config = dict(
    arch='caformer',
    model='self-supervised image encoder',
    dataset='photos of plants and fungi (iNaturalist)',
    train_examples=45211,
    image_size=32,
    crop_scale_min=0.3,
    horizontal_flip=True,
    translate=0.12,
    color_jitter=0.4,
    method='simclr',
    norm='layernorm',
    norm_position='pre',
    activation='relu',
    mlp_ratio=4,
    head_dim=32,
    fused_qkv=True,
    qk_norm=False,
    parallel_block=False,
    inner_norm=False,
    drop_path=0.1,
    patch_size=[2, 2],
    depths=[3, 6, 6],
    widths=[64, 128, 256],
    kernel_size=3,
    projector_hidden=512,
    projector_out=256,
    projector_hidden_layers=2,
    temperature=0.2,
    init='lecun_normal',
    residual_init='none',
    optimizer='muon',
    muon_scale='spectral',
    lr=0.025,
    momentum=0.95,
    nesterov=True,
    orthogonalizer='newton_schulz_5',
    adamw_lr_other_params=0.0011,
    grad_clip=0.5,
    steps=8300,
    batch_size=128,
    epochs=23.5,
    lr_schedule='wsd',
    decay_fraction=0.4,
    final_lr_fraction=0,
    warmup_steps=410,
    weight_decay=0.03,
    adamw_weight_decay_other_params=0.05,
)
Rows from block 4 of a small self-supervised image encoder, named by matrix and row number. Rows with one number belong to one neuron. Each number is 200 + 30 x the weight over its row's rms, rounded and kept within 0 to 999. All counts start at 0.
After each neuron's rows are labels from the 100 images, of 14976, where the neuron reaches its highest value: "patch colour" is the nearest of a few named colours to the mean colour under the peak. Only what is clearly more common there than usual is listed. The data: photos of plants and fungi (iNaturalist). In brackets: how many of the 100, against the usual share in percent.
# fc1: MLP up (model.blocks.4.mlp.fc1.weight, 512x128), inputs 64-127
# fc2: MLP down (model.blocks.4.mlp.fc2.weight, 128x512, transposed), outputs 64-127

fc1.310,196,171,178,220,182,217,218,186,138,224,179,239,273,212,163,176,217,233,188,205,247,206,197,191,236,226,195,181,179,156,215,157,176,190,222,253,167,210,234,157,244,179,242,214,227,190,194,190,221,176,251,195,206,159,206,191,160,173,245,190,208,174,177,209
fc2.310,202,168,156,210,259,173,230,214,231,209,178,125,230,193,171,239,221,184,211,120,227,186,190,204,196,171,201,173,203,145,158,162,216,191,204,215,232,223,141,191,222,191,258,166,185,242,210,177,234,214,159,197,192,236,185,165,217,215,220,208,194,164,164,207
patch colour: white (26 vs 0.9)

fc1.506,192,204,204,172,183,219,170,248,210,154,184,230,217,251,180,268,131,211,207,187,192,189,199,269,192,185,207,151,192,168,264,204,243,197,189,193,207,261,216,225,206,182,186,186,151,195,199,187,228,127,154,162,166,206,214,172,168,200,291,165,199,196,194,234
fc2.506,140,174,151,186,194,181,216,166,178,219,178,210,230,218,216,186,221,193,146,192,185,161,177,181,209,148,201,221,216,201,189,231,200,167,199,180,211,114,256,194,248,253,232,238,185,217,179,181,202,208,227,198,223,184,158,254,200,163,237,205,182,158,203,156
patch colour: green (25 vs 6.1)

fc1.454,179,223,214,251,188,183,197,225,155,197,231,226,194,184,198,186,254,215,218,174,193,194,176,198,215,177,188,211,198,266,203,234,181,182,206,230,196,171,210,181,182,221,233,247,227,191,207,129,191,181,272,220,158,176,139,194,174,202,174,238,190,210,145,233
fc2.454,209,169,171,196,201,177,222,175,217,233,174,141,260,141,190,223,176,154,221,215,196,188,223,182,212,217,167,192,185,224,240,213,223,187,194,210,214,290,245,207,166,220,213,213,213,196,168,202,257,234,220,113,208,178,192,193,186,220,218,206,182,236,161,155
patch colour: brown (60 vs 35.4)

fc1.274,158,234,200,192,196,166,158,206,172,225,245,210,250,192,194,224,135,203,210,192,176,204,199,240,233,207,226,187,180,172,179,225,219,133,176,203,153,222,206,186,263,239,187,180,178,225,194,228,183,180,135,169,183,230,158,205,238,181,196,251,198,116,208,235
fc2.274,259,149,140,188,242,180,186,168,173,161,241,295,179,232,192,173,179,202,178,254,198,141,199,186,223,237,219,220,170,197,193,168,179,251,200,189,165,219,157,173,213,174,155,154,206,205,200,204,214,241,267,259,226,211,192,167,163,208,211,214,212,164,213,182
patch colour: cyan (37 vs 0.4)

fc1.95,193,190,189,217,181,210,191,154,187,196,246,208,182,181,233,209,196,238,206,190,208,205,215,146,141,181,224,180,219,177,161,152,251,191,188,197,270,212,259,215,166,229,178,199,169,195,203,230,213,174,247,207,180,183,255,184,247,174,229,203,196,174,238,143
fc2.95,173,234,207,163,207,219,220,205,152,192,194,195,187,194,172,214,226,143,224,145,208,169,234,156,196,145,239,239,187,136,225,207,180,180,170,224,242,214,191,223,189,187,219,194,263,224,163,180,189,210,168,185,210,186,202,187,165,162,175,232,175,230,217,258
patch colour: pink (29 vs 3.8)

fc1.109,169,214,192,216,189,195,259,171,263,165,208,209,222,209,241,224,245,132,204,217,169,195,184,111,221,134,194,198,211,191,220,240,220,163,166,197,225,196,150,214,210,216,216,195,166,175,230,208,179,155,141,260,228,185,251,145,244,210,180,211,161,193,233,228
fc2.109,252,157,175,161,154,207,195,195,185,214,164,215,227,166,180,185,238,196,192,174,249,180,177,201,233,229,195,201,213,199,163,168,219,223,196,225,156,222,213,176,187,246,220,164,234,167,193,241,150,236,233,209,209,220,169,200,238,205,203,151,263,170,168,196
patch colour: brown (69 vs 35.4)

fc1.53,217,231,200,238,217,224,226,177,197,222,181,243,200,178,166,226,191,170,208,176,195,171,177,189,176,187,218,191,234,208,186,248,171,192,232,203,176,244,213,175,185,202,153,148,222,240,203,181,202,185,178,235,263,241,229,234,187,195,176,150,200,151,200,232
fc2.53,251,201,124,238,210,197,215,214,234,159,157,178,142,214,212,182,201,211,249,231,263,182,197,194,208,233,159,159,223,212,250,255,199,156,234,177,132,219,191,218,220,170,190,192,197,229,163,244,216,204,199,195,170,194,226,232,192,172,254,237,234,260,205,206
patch colour: brown (64 vs 35.4)

fc1.385,208,181,149,182,131,204,218,196,219,209,162,213,213,221,163,171,207,238,189,177,164,199,211,167,229,217,245,192,175,207,201,165,208,141,199,236,192,192,241,189,199,226,217,185,176,168,187,180,235,161,268,134,205,159,177,220,215,226,226,173,228,143,236,230
fc2.385,223,198,186,242,231,215,161,178,197,143,184,220,220,176,262,214,168,139,214,227,192,182,233,220,168,174,252,165,224,247,224,210,152,171,193,212,193,217,195,203,156,138,205,221,195,292,199,238,190,225,193,211,185,137,233,234,170,148,190,197,174,219,209,206
patch colour: pink (39 vs 3.8)

fc1.508,241,221,200,182,161,198,172,195,180,210,249,220,221,181,194,154,215,217,231,175,166,197,171,175,201,305,243,181,168,183,204,209,204,142,164,180,164,186,225,142,198,214,247,221,201,174,151,233,223,187,164,212,168,175,219,205,165,220,196,209,238,175,173,245
fc2.508,151,232,211,250,217,213,205,184,170,243,187,260,168,200,190,257,193,217,172,219,162,220,146,223,221,163,177,224,235,217,171,224,178,203,217,173,176,162,181,190,196,180,174,228,188,197,127,207,189,265,187,209,204,124,204,209,187,166,161,228,207,188,174,194
patch colour: cyan (25 vs 0.4)

fc1.119,190,206,205,208,212,219,216,180,215,148,179,247,190,171,137,169,229,241,195,178,200,187,184,159,181,215,212,204,208,208,176,218,222,180,196,190,157,220,184,143,231,191,148,229,207,194,211,198,238,153,262,187,241,169,202,181,162,236,205,204,153,209,171,193
fc2.119,211,218,203,247,221,177,232,204,220,199,216,155,223,237,178,183,199,226,198,225,200,235,190,290,256,134,216,209,208,205,153,127,186,211,187,203,220,192,213,151,180,253,205,161,248,150,218,216,203,181,230,214,187,231,194,193,188,205,208,224,199,155,252,205
patch colour: brown (60 vs 35.4)

fc1.239,178,198,173,202,177,189,177,185,227,113,209,210,176,170,175,159,219,115,250,179,182,189,162,258,235,235,197,230,213,188,181,209,224,190,196,236,212,183,227,133,176,180,200,178,204,114,205,185,256,186,240,224,212,202,150,194,218,227,254,183,158,182,210,128
fc2.239,193,173,139,212,233,191,219,149,176,222,188,163,212,185,218,222,198,216,207,140,181,186,233,211,250,149,162,152,174,207,225,235,214,201,214,263,224,204,137,215,202,204,183,202,232,230,211,192,180,207,230,187,263,205,248,184,191,178,221,186,211,235,212,234
patch colour: pink (54 vs 3.8)

fc1.175,219,201,182,225,213,194,153,208,186,221,203,187,254,215,162,205,164,230,189,199,200,227,201,250,210,140,236,190,171,180,248,213,203,207,153,189,238,230,195,114,209,251,232,227,163,183,181,196,156,213,235,198,228,144,216,173,178,205,185,213,182,132,189,246
fc2.175,171,166,183,152,173,239,200,154,157,191,218,231,187,186,246,263,216,172,195,211,187,173,205,245,209,213,209,197,223,203,169,184,166,173,212,174,243,198,194,201,216,257,165,192,233,214,181,167,231,246,198,186,219,177,149,214,156,240,166,269,246,228,158,240
patch colour: green (25 vs 6.1)

fc1.245,147,244,213,199,214,155,209,243,229,178,229,218,175,156,217,232,160,237,236,166,181,183,245,213,203,210,218,196,177,224,169,175,222,194,210,165,156,189,217,206,257,219,172,237,183,189,179,168,228,186,200,228,202,204,182,137,173,217,178,188,165,147,215,146
fc2.245,204,257,201,226,204,199,224,183,174,172,219,167,217,226,173,173,187,180,191,212,200,187,222,190,206,194,141,207,205,195,196,196,200,242,248,195,138,208,197,235,177,205,198,268,187,182,195,277,187,274,172,210,156,230,165,169,257,159,140,231,195,212,169,148
patch colour: cyan (63 vs 0.4)

fc1.26,230,205,226,213,225,238,190,153,208,239,217,207,211,261,208,249,167,202,186,169,224,242,228,227,210,162,216,188,169,244,176,181,298,160,181,183,148,155,218,151,211,206,175,148,157,187,209,235,190,177,256,199,232,213,232,190,216,168,191,160,137,154,247,227
fc2.26,190,154,151,205,170,200,216,239,187,210,168,168,215,174,182,239,198,163,179,169,241,175,166,192,209,201,148,168,250,205,220,241,141,232,193,231,201,221,160,180,220,187,212,215,218,217,229,178,194,159,159,182,215,235,180,154,261,188,175,202,247,179,191,192
patch colour: green (32 vs 6.1)

fc1.371,202,216,208,218,188,200,218,144,211,229,220,201,206,202,214,188,195,122,182,180,238,237,252,179,187,222,190,192,195,164,218,190,171,188,156,272,219,211,232,178,223,188,160,173,203,251,194,210,205,175,135,174,241,213,188,186,268,197,194,205,212,185,196,201
fc2.371,196,172,186,195,212,198,181,186,194,232,207,208,140,213,233,246,240,187,158,199,156,180,165,158,207,159,236,196,187,195,220,190,187,181,197,133,223,208,235,227,212,190,206,179,228,213,247,247,199,156,209,207,163,218,198,182,176,208,223,178,221,171,183,228
patch colour: pink (30 vs 3.8)

fc1.221,247,206,200,135,276,200,208,265,184,203,209,243,233,209,195,198,168,225,144,202,211,209,165,216,189,195,152,208,168,143,229,181,210,207,170,143,164,249,243,213,209,169,177,155,233,188,159,212,219,191,232,189,220,166,197,237,212,206,204,197,197,145,212,251
fc2.221,198,177,208,205,162,206,276,186,222,170,240,223,186,196,169,214,194,174,240,189,232,235,193,218,236,162,217,191,170,169,207,244,212,187,223,187,224,186,234,187,168,173,231,212,218,158,270,199,147,185,176,231,227,262,243,162,175,179,213,168,205,113,157,210
patch colour: pink (26 vs 3.8)

fc1.217,186,282,194,189,218,168,252,193,190,203,200,208,176,261,176,230,210,208,195,164,162,204,170,221,143,193,221,187,217,165,201,182,154,194,213,211,180,243,231,180,207,234,164,177,235,232,244,149,199,178,196,185,125,160,178,253,197,204,231,178,205,189,134,226
fc2.217,251,192,205,248,241,204,129,171,249,219,116,184,185,210,227,192,190,208,267,218,285,210,151,249,247,217,193,192,185,239,187,233,214,176,174,206,228,218,204,190,156,154,193,157,154,224,154,193,241,160,211,178,192,210,227,232,174,184,209,251,177,173,211,225
patch colour: black (64 vs 3.7)

fc1.430,233,163,196,148,205,238,210,261,146,245,200,172,190,170,147,216,190,245,190,245,163,215,198,199,142,176,229,190,245,179,199,215,198,215,259,257,158,227,239,202,129,203,191,207,260,181,142,208,193,176,194,204,195,221,197,207,188,163,152,263,157,190,190,175
fc2.430,271,199,216,193,264,176,178,234,230,172,202,224,196,233,209,222,168,178,238,238,125,237,185,177,217,196,209,151,140,211,191,239,262,153,223,166,211,197,213,203,202,219,225,192,183,178,208,177,195,210,233,266,204,201,181,195,182,238,200,157,214,220,224,225
patch colour: yellow (38 vs 0.5)

fc1.432,168,162,197,198,143,222,191,221,230,156,177,181,221,211,193,188,189,170,166,192,218,232,269,164,209,140,174,206,171,170,171,231,239,214,208,175,181,250,195,210,241,210,134,237,211,186,187,183,157,220,221,235,200,225,254,210,208,222,172,235,186,195,200,201
fc2.432,185,209,198,180,231,249,232,165,123,180,174,224,253,218,222,218,205,211,118,181,193,217,176,233,219,214,168,216,172,234,219,188,207,189,218,150,142,186,180,275,180,164,206,181,135,199,177,236,188,191,208,218,195,248,195,245,196,213,193,223,245,186,252,243
patch colour: pink (25 vs 3.8)

fc1.357,181,220,184,203,229,178,242,160,134,171,173,210,239,202,189,186,169,201,258,185,162,200,234,184,180,217,189,240,176,255,273,205,240,153,245,228,166,172,217,197,176,196,193,228,146,190,179,185,276,207,182,176,156,185,216,251,210,239,196,172,199,206,202,236
fc2.357,237,203,206,153,205,173,203,200,231,233,145,202,193,196,222,200,228,222,225,187,205,251,180,213,189,183,220,209,218,229,213,187,206,228,226,216,244,183,231,219,153,213,214,225,199,197,178,192,185,223,170,194,223,180,206,252,209,183,174,157,156,162,192,262
patch colour: black (76 vs 3.7)

fc1.311,145,167,155,173,202,237,264,200,214,228,209,190,222,190,196,164,250,159,202,201,215,244,238,217,205,224,209,230,196,211,191,196,149,182,250,211,205,225,186,133,160,232,224,225,180,211,236,169,183,172,152,263,238,229,181,169,240,212,193,173,229,216,247,180
fc2.311,276,177,251,166,201,179,210,214,220,193,187,188,189,248,142,165,191,247,260,206,195,191,197,209,207,193,180,243,164,92,163,210,213,214,168,181,264,224,161,240,246,246,177,244,213,222,218,163,247,163,248,198,194,224,219,176,175,181,141,198,222,205,220,233
patch colour: brown (62 vs 35.4)

fc1.471,236,203,143,192,170,225,233,137,235,252,191,216,169,239,244,236,207,180,245,233,226,200,227,234,193,218,184,155,168,196,201,186,247,218,236,190,207,184,208,211,178,208,175,191,219,209,187,246,216,228,143,166,192,243,178,231,199,206,254,207,227,182,187,234
fc2.471,213,189,186,214,226,191,185,193,176,214,227,249,214,177,187,227,186,156,207,212,236,128,246,163,240,162,272,220,245,164,198,208,184,134,167,205,222,190,214,197,193,245,126,203,194,217,185,185,220,159,191,197,187,175,159,180,206,183,164,223,181,235,160,227
patch colour: black (27 vs 3.7)

fc1.270,226,155,190,189,185,183,181,203,255,221,249,237,220,228,193,188,225,228,230,228,196,237,205,204,202,225,210,177,188,211,214,230,214,161,258,211,182,206,191,236,176,200,174,202,200,181,194,199,172,186,130,206,194,160,201,219,226,202,171,209,199,206,239,177
fc2.270,244,221,172,211,205,200,119,230,170,201,194,127,176,232,157,181,235,208,256,195,212,196,198,169,205,196,235,215,171,150,152,168,213,221,211,179,228,191,203,167,241,213,245,212,190,159,233,226,163,258,201,187,183,201,274,178,216,182,194,190,161,185,202,213
patch colour: brown (68 vs 35.4)

fc1.193,165,211,168,188,231,187,210,196,168,216,189,236,191,159,249,225,184,171,125,160,242,189,229,223,230,222,223,245,216,165,178,209,214,204,230,176,141,150,195,232,161,167,220,192,195,242,228,240,201,215,220,186,203,184,203,233,224,151,163,201,178,155,222,230
fc2.193,166,227,236,193,172,208,190,211,246,188,153,208,210,223,229,203,134,258,201,218,195,231,209,176,170,198,221,151,188,199,208,182,168,247,195,213,202,246,185,123,207,166,264,274,149,166,182,212,181,171,182,208,223,230,188,159,226,246,184,167,193,192,209,230
patch colour: cyan (39 vs 0.4)

fc1.407,201,237,192,170,204,198,192,163,182,209,163,237,129,235,185,165,219,215,192,190,224,242,182,159,206,224,222,233,188,220,135,209,144,179,164,224,210,248,217,193,233,194,208,231,267,194,204,176,201,221,194,213,162,188,216,210,158,198,218,235,170,166,152,195
fc2.407,239,245,195,195,204,223,192,186,190,195,243,215,197,196,181,185,164,203,201,169,204,183,272,171,159,225,255,198,194,217,170,216,257,165,170,184,165,164,118,237,249,213,166,183,198,190,221,221,246,223,232,217,193,189,200,237,195,161,252,240,225,172,208,246
patch colour: white (31 vs 0.9)

fc1.474,209,209,214,197,199,172,207,214,176,178,231,212,239,157,205,168,212,184,209,186,196,239,218,192,195,200,216,241,137,174,238,239,188,194,193,118,156,197,224,231,186,181,229,209,168,166,205,166,231,202,240,260,212,189,236,166,217,220,136,137,176,225,200,153
fc2.474,165,228,203,133,160,204,192,202,209,205,222,168,238,243,189,214,180,144,153,217,196,263,208,169,162,184,238,190,211,126,188,222,224,213,208,237,251,228,256,277,229,189,164,151,249,207,206,176,206,206,203,245,197,181,186,184,192,211,214,260,232,229,167,189
patch colour: yellow (25 vs 0.5)

fc1.402,215,235,193,203,198,190,141,209,195,223,210,197,247,216,176,223,245,198,214,220,189,183,186,178,226,223,185,223,271,162,191,142,212,148,192,230,202,180,225,230,195,206,217,181,226,176,186,209,204,208,234,156,179,141,199,165,194,293,206,200,197,133,186,184
fc2.402,191,224,181,201,244,235,204,200,219,181,221,222,204,188,225,226,135,203,231,206,153,183,176,189,198,198,145,158,176,219,248,191,231,188,192,198,213,220,205,224,196,191,214,172,180,180,252,211,213,212,161,268,245,251,230,170,197,137,153,167,216,226,190,188
patch colour: black (28 vs 3.7)

fc1.284,188,193,160,214,196,203,249,172,208,174,175,226,179,227,244,186,197,165,240,224,156,245,221,159,178,153,224,216,202,217,255,216,207,187,261,242,135,167,210,168,203,200,210,211,231,211,190,227,189,231,165,231,206,199,172,201,285,194,199,195,168,193,245,182
fc2.284,191,169,174,211,184,186,235,243,211,195,177,236,176,207,253,227,211,251,244,181,236,175,221,216,221,208,164,165,206,231,156,156,267,215,192,206,180,222,180,181,174,276,207,146,190,171,178,194,217,210,151,200,199,215,216,202,175,233,232,144,213,214,185,258
patch colour: black (41 vs 3.7)

fc1.190,210,139,170,226,192,182,216,169,115,209,238,192,197,229,246,143,260,192,113,155,180,220,227,242,196,185,137,164,190,167,202,209,191,196,243,205,235,198,156,207,174,182,170,255,229,248,192,199,156,208,162,232,186,164,164,193,169,230,191,207,231,166,175,253
fc2.190,182,175,161,203,181,201,213,210,207,243,246,177,134,188,208,182,193,193,243,251,200,216,228,193,218,184,244,171,187,167,297,240,208,147,227,179,162,135,224,200,227,283,184,165,185,195,227,198,269,202,217,199,201,203,172,152,202,188,180,218,152,214,193,189
patch colour: green (26 vs 6.1)

fc1.278,180,207,205,200,221,140,152,140,220,162,184,257,209,177,179,177,208,224,178,179,210,150,228,149,182,225,175,203,236,166,205,142,223,204,198,215,253,235,221,189,232,239,251,199,127,226,199,209,194,234,215,181,227,156,141,185,149,221,161,155,234,182,190,237
fc2.278,151,170,217,158,212,207,198,203,234,233,196,169,143,185,206,266,178,187,138,208,198,182,162,194,275,146,247,255,224,180,178,158,195,219,169,214,172,245,243,179,188,218,179,216,194,178,201,275,224,192,142,207,222,231,175,192,250,222,223,239,197,197,171,212
patch colour: grey (81 vs 48.7)

fc1.435,177,133,198,171,186,195,224,203,228,152,245,213,210,246,241,195,218,210,179,192,203,187,182,206,245,189,193,212,258,175,225,141,221,193,200,247,198,162,176,116,182,204,247,229,179,186,234,219,174,168,214,229,198,186,181,162,164,240,208,213,183,152,179,264
fc2.435,216,176,158,255,246,173,204,202,196,160,165,197,168,241,219,214,211,207,272,162,220,206,240,233,150,155,176,152,194,185,205,170,213,140,186,172,195,210,233,233,182,174,198,236,194,213,229,194,224,191,203,178,220,180,170,181,208,206,212,201,234,221,278,156
patch colour: green (36 vs 6.1)

fc1.162,175,185,188,156,218,207,222,188,266,257,203,188,198,217,197,216,223,129,218,203,220,180,201,244,199,209,156,142,199,240,230,213,215,172,220,208,250,236,188,225,253,226,224,208,229,140,186,206,186,230,159,248,191,191,163,196,165,189,185,170,203,150,206,231
fc2.162,216,248,169,221,209,209,186,147,195,195,191,193,165,194,182,227,193,214,180,209,159,202,159,186,188,205,222,186,217,124,184,202,178,167,157,222,113,204,233,149,208,189,129,162,258,212,209,193,245,154,180,244,184,250,217,264,261,196,200,171,212,170,204,190
patch colour: brown (69 vs 35.4)

fc1.462,183,210,236,180,250,212,177,186,194,161,162,184,162,199,183,174,200,210,193,213,222,182,250,190,219,242,224,214,238,236,223,189,189,193,175,220,191,243,207,223,183,242,208,213,259,198,172,214,198,204,164,208,267,205,172,237,146,177,173,133,189,206,173,178
fc2.462,216,231,171,173,171,192,207,195,194,182,233,204,188,225,201,225,206,220,164,206,158,177,178,245,199,233,230,247,187,247,157,208,195,200,185,168,254,174,147,194,147,228,159,195,151,143,236,227,217,201,222,201,224,236,193,139,202,172,202,149,215,158,233,222
patch colour: pink (52 vs 3.8); white (32 vs 0.9)

fc1.74,167,207,217,163,186,207,188,235,226,171,232,193,176,207,215,201,188,174,202,231,169,228,202,189,148,144,190,206,246,202,233,200,169,188,229,257,187,223,218,164,180,224,189,152,270,165,190,143,180,248,214,232,256,191,184,193,182,227,163,259,191,186,201,219
fc2.74,259,199,257,167,175,227,207,228,133,171,157,186,200,228,203,201,159,218,164,159,127,228,208,157,155,190,189,208,237,222,170,199,217,187,252,147,169,241,166,191,199,176,211,230,241,271,141,157,178,201,233,233,184,209,185,222,167,217,190,193,210,235,224,222
patch colour: yellow (35 vs 0.5); pink (26 vs 3.8)

fc1.346,195,251,175,175,194,204,255,230,154,162,201,236,197,227,214,198,257,234,250,196,143,231,240,201,194,207,195,215,254,187,153,247,182,205,240,230,137,201,236,229,182,206,160,197,250,186,171,181,128,194,204,241,186,182,173,227,163,218,170,197,216,199,226,213
fc2.346,215,266,186,190,239,154,249,175,214,194,180,151,216,201,175,213,151,149,274,244,203,185,247,186,235,203,168,184,185,183,146,200,214,177,174,185,197,205,194,165,187,253,202,195,243,220,180,146,246,202,213,184,192,216,247,240,221,236,204,273,233,170,191,204
patch colour: cyan (55 vs 0.4)

fc1.29,193,227,126,238,175,238,168,140,231,190,178,180,201,176,146,160,189,262,219,235,221,232,161,145,196,160,176,231,150,160,204,154,172,154,187,189,242,227,214,196,158,186,179,205,210,192,217,229,185,208,204,278,215,183,150,164,202,219,172,222,218,192,195,195
fc2.29,200,185,200,198,221,225,174,262,149,176,246,163,209,219,232,197,195,187,177,214,240,180,165,203,201,179,226,220,187,174,250,184,204,190,194,200,175,218,214,161,234,225,240,238,229,195,202,152,199,172,192,227,234,235,227,184,226,117,142,142,207,207,198,232
patch colour: pink (34 vs 3.8)

fc1.138,174,241,168,244,222,139,177,168,170,221,209,223,212,244,196,242,164,201,213,196,200,249,229,184,260,184,179,204,148,186,172,234,200,167,214,187,166,149,173,204,185,201,245,229,132,237,150,171,214,225,190,227,208,236,191,234,280,239,207,238,179,184,203,175
fc2.138,203,180,159,175,193,240,163,197,292,224,191,222,145,196,177,227,187,165,182,257,170,207,192,207,203,180,231,208,197,173,222,207,179,188,134,216,205,178,233,207,214,285,241,177,209,203,227,214,176,156,215,170,164,215,209,202,199,136,194,216,145,203,185,190
patch colour: grey (76 vs 48.7)

fc1.38,227,224,204,164,181,232,191,187,245,211,168,222,183,207,156,240,259,156,237,182,182,208,199,187,221,200,168,230,227,183,184,223,174,187,207,229,228,176,172,172,212,293,270,178,239,193,207,195,165,181,188,268,230,197,192,210,149,194,190,161,187,138,227,147
fc2.38,207,173,239,197,185,159,225,215,207,168,164,204,208,290,190,201,189,227,167,179,247,183,231,202,188,179,227,201,185,199,235,242,158,162,204,184,154,170,206,207,181,160,160,210,226,210,250,272,175,187,185,181,231,234,288,237,226,208,231,218,207,210,210,205
patch colour: brown (64 vs 35.4)

fc1.121,233,301,231,217,185,208,168,192,244,219,215,165,202,187,228,220,157,182,196,181,180,246,232,191,244,192,189,159,183,194,183,186,161,188,185,151,173,203,197,195,161,223,189,235,237,190,167,176,168,143,216,253,173,161,183,169,207,227,243,235,194,211,245,229
fc2.121,192,176,219,200,176,234,230,172,188,220,229,160,201,221,281,260,192,169,156,234,180,179,188,192,218,185,159,219,187,195,217,184,193,224,212,171,198,186,214,260,178,229,223,232,211,218,148,177,222,163,172,128,183,209,202,187,185,201,179,241,227,181,213,264
patch colour: cyan (29 vs 0.4)

fc1.259,246,194,193,230,135,188,265,181,257,210,209,187,185,226,232,218,169,193,215,249,209,212,221,188,179,158,176,253,191,183,190,217,230,209,191,191,189,178,222,169,214,143,214,228,222,200,216,174,234,190,209,250,209,195,222,174,180,302,229,247,142,176,232,223
fc2.259,223,182,202,213,170,252,198,155,180,169,207,182,257,256,209,184,195,188,211,200,185,227,201,208,168,202,238,188,266,181,218,182,179,155,186,204,189,216,193,240,190,209,212,196,171,162,183,194,241,245,167,202,229,217,238,236,247,118,240,218,202,253,142,212
patch colour: pink (31 vs 3.8)

fc1.101,209,237,268,154,181,201,175,225,157,209,194,212,148,199,189,231,201,205,189,196,175,183,259,173,184,164,193,214,220,240,206,183,192,247,209,198,204,209,216,226,166,169,180,158,281,186,221,153,166,221,174,235,187,222,259,211,192,196,220,213,172,179,195,225
fc2.101,184,219,232,176,192,214,220,232,214,239,229,176,216,197,151,208,154,217,180,220,185,241,215,205,170,157,220,203,164,184,167,227,235,189,222,187,175,246,238,241,205,224,253,189,201,223,180,178,245,165,191,218,191,205,203,275,171,222,182,173,201,221,208,242
patch colour: yellow (52 vs 0.5)

fc1.186,161,205,210,206,250,127,228,188,150,157,210,198,176,209,169,176,172,166,214,153,201,144,194,215,229,189,226,218,200,213,187,182,220,128,181,196,239,214,211,227,189,228,279,196,215,193,214,227,182,198,175,217,187,195,197,197,209,190,166,227,155,232,203,217
fc2.186,211,236,213,208,182,197,225,178,202,234,194,224,179,188,190,220,249,177,168,172,193,155,188,237,207,249,185,194,187,233,191,172,202,208,214,227,170,233,213,236,187,207,183,220,186,195,177,146,148,227,195,187,209,244,177,129,255,297,176,207,221,227,177,242
patch colour: black (43 vs 3.7)

fc1.493,196,183,187,200,234,209,210,187,166,161,165,239,268,199,212,154,198,210,231,168,123,208,199,167,171,180,227,235,195,193,214,162,162,172,177,233,185,226,261,227,225,220,234,212,208,157,194,206,192,223,185,238,212,201,179,195,209,174,148,183,237,209,194,210
fc2.493,197,229,195,196,259,167,200,193,216,150,180,206,129,165,160,226,205,194,271,246,228,140,199,222,192,204,244,222,164,161,218,198,214,221,175,216,201,194,204,177,159,227,187,162,196,257,163,178,222,148,212,197,230,162,214,216,177,199,253,167,207,154,216,248
patch colour: black (86 vs 3.7)

fc1.353,201,187,136,152,238,249,254,214,160,160,212,210,155,239,155,162,184,171,179,184,218,191,202,138,205,186,226,183,247,203,164,223,196,207,253,242,152,218,210,180,209,213,246,201,179,165,202,233,162,180,193,221,203,188,171,198,231,158,175,188,205,145,229,221
fc2.353,225,150,201,249,140,182,201,144,197,176,220,181,166,215,241,209,189,188,217,193,237,189,181,218,189,238,207,215,205,178,171,169,213,197,209,199,144,238,189,165,154,161,229,246,194,208,223,209,289,258,262,191,159,235,203,237,209,191,161,199,172,186,197,203
patch colour: cyan (49 vs 0.4); blue (33 vs 0.1)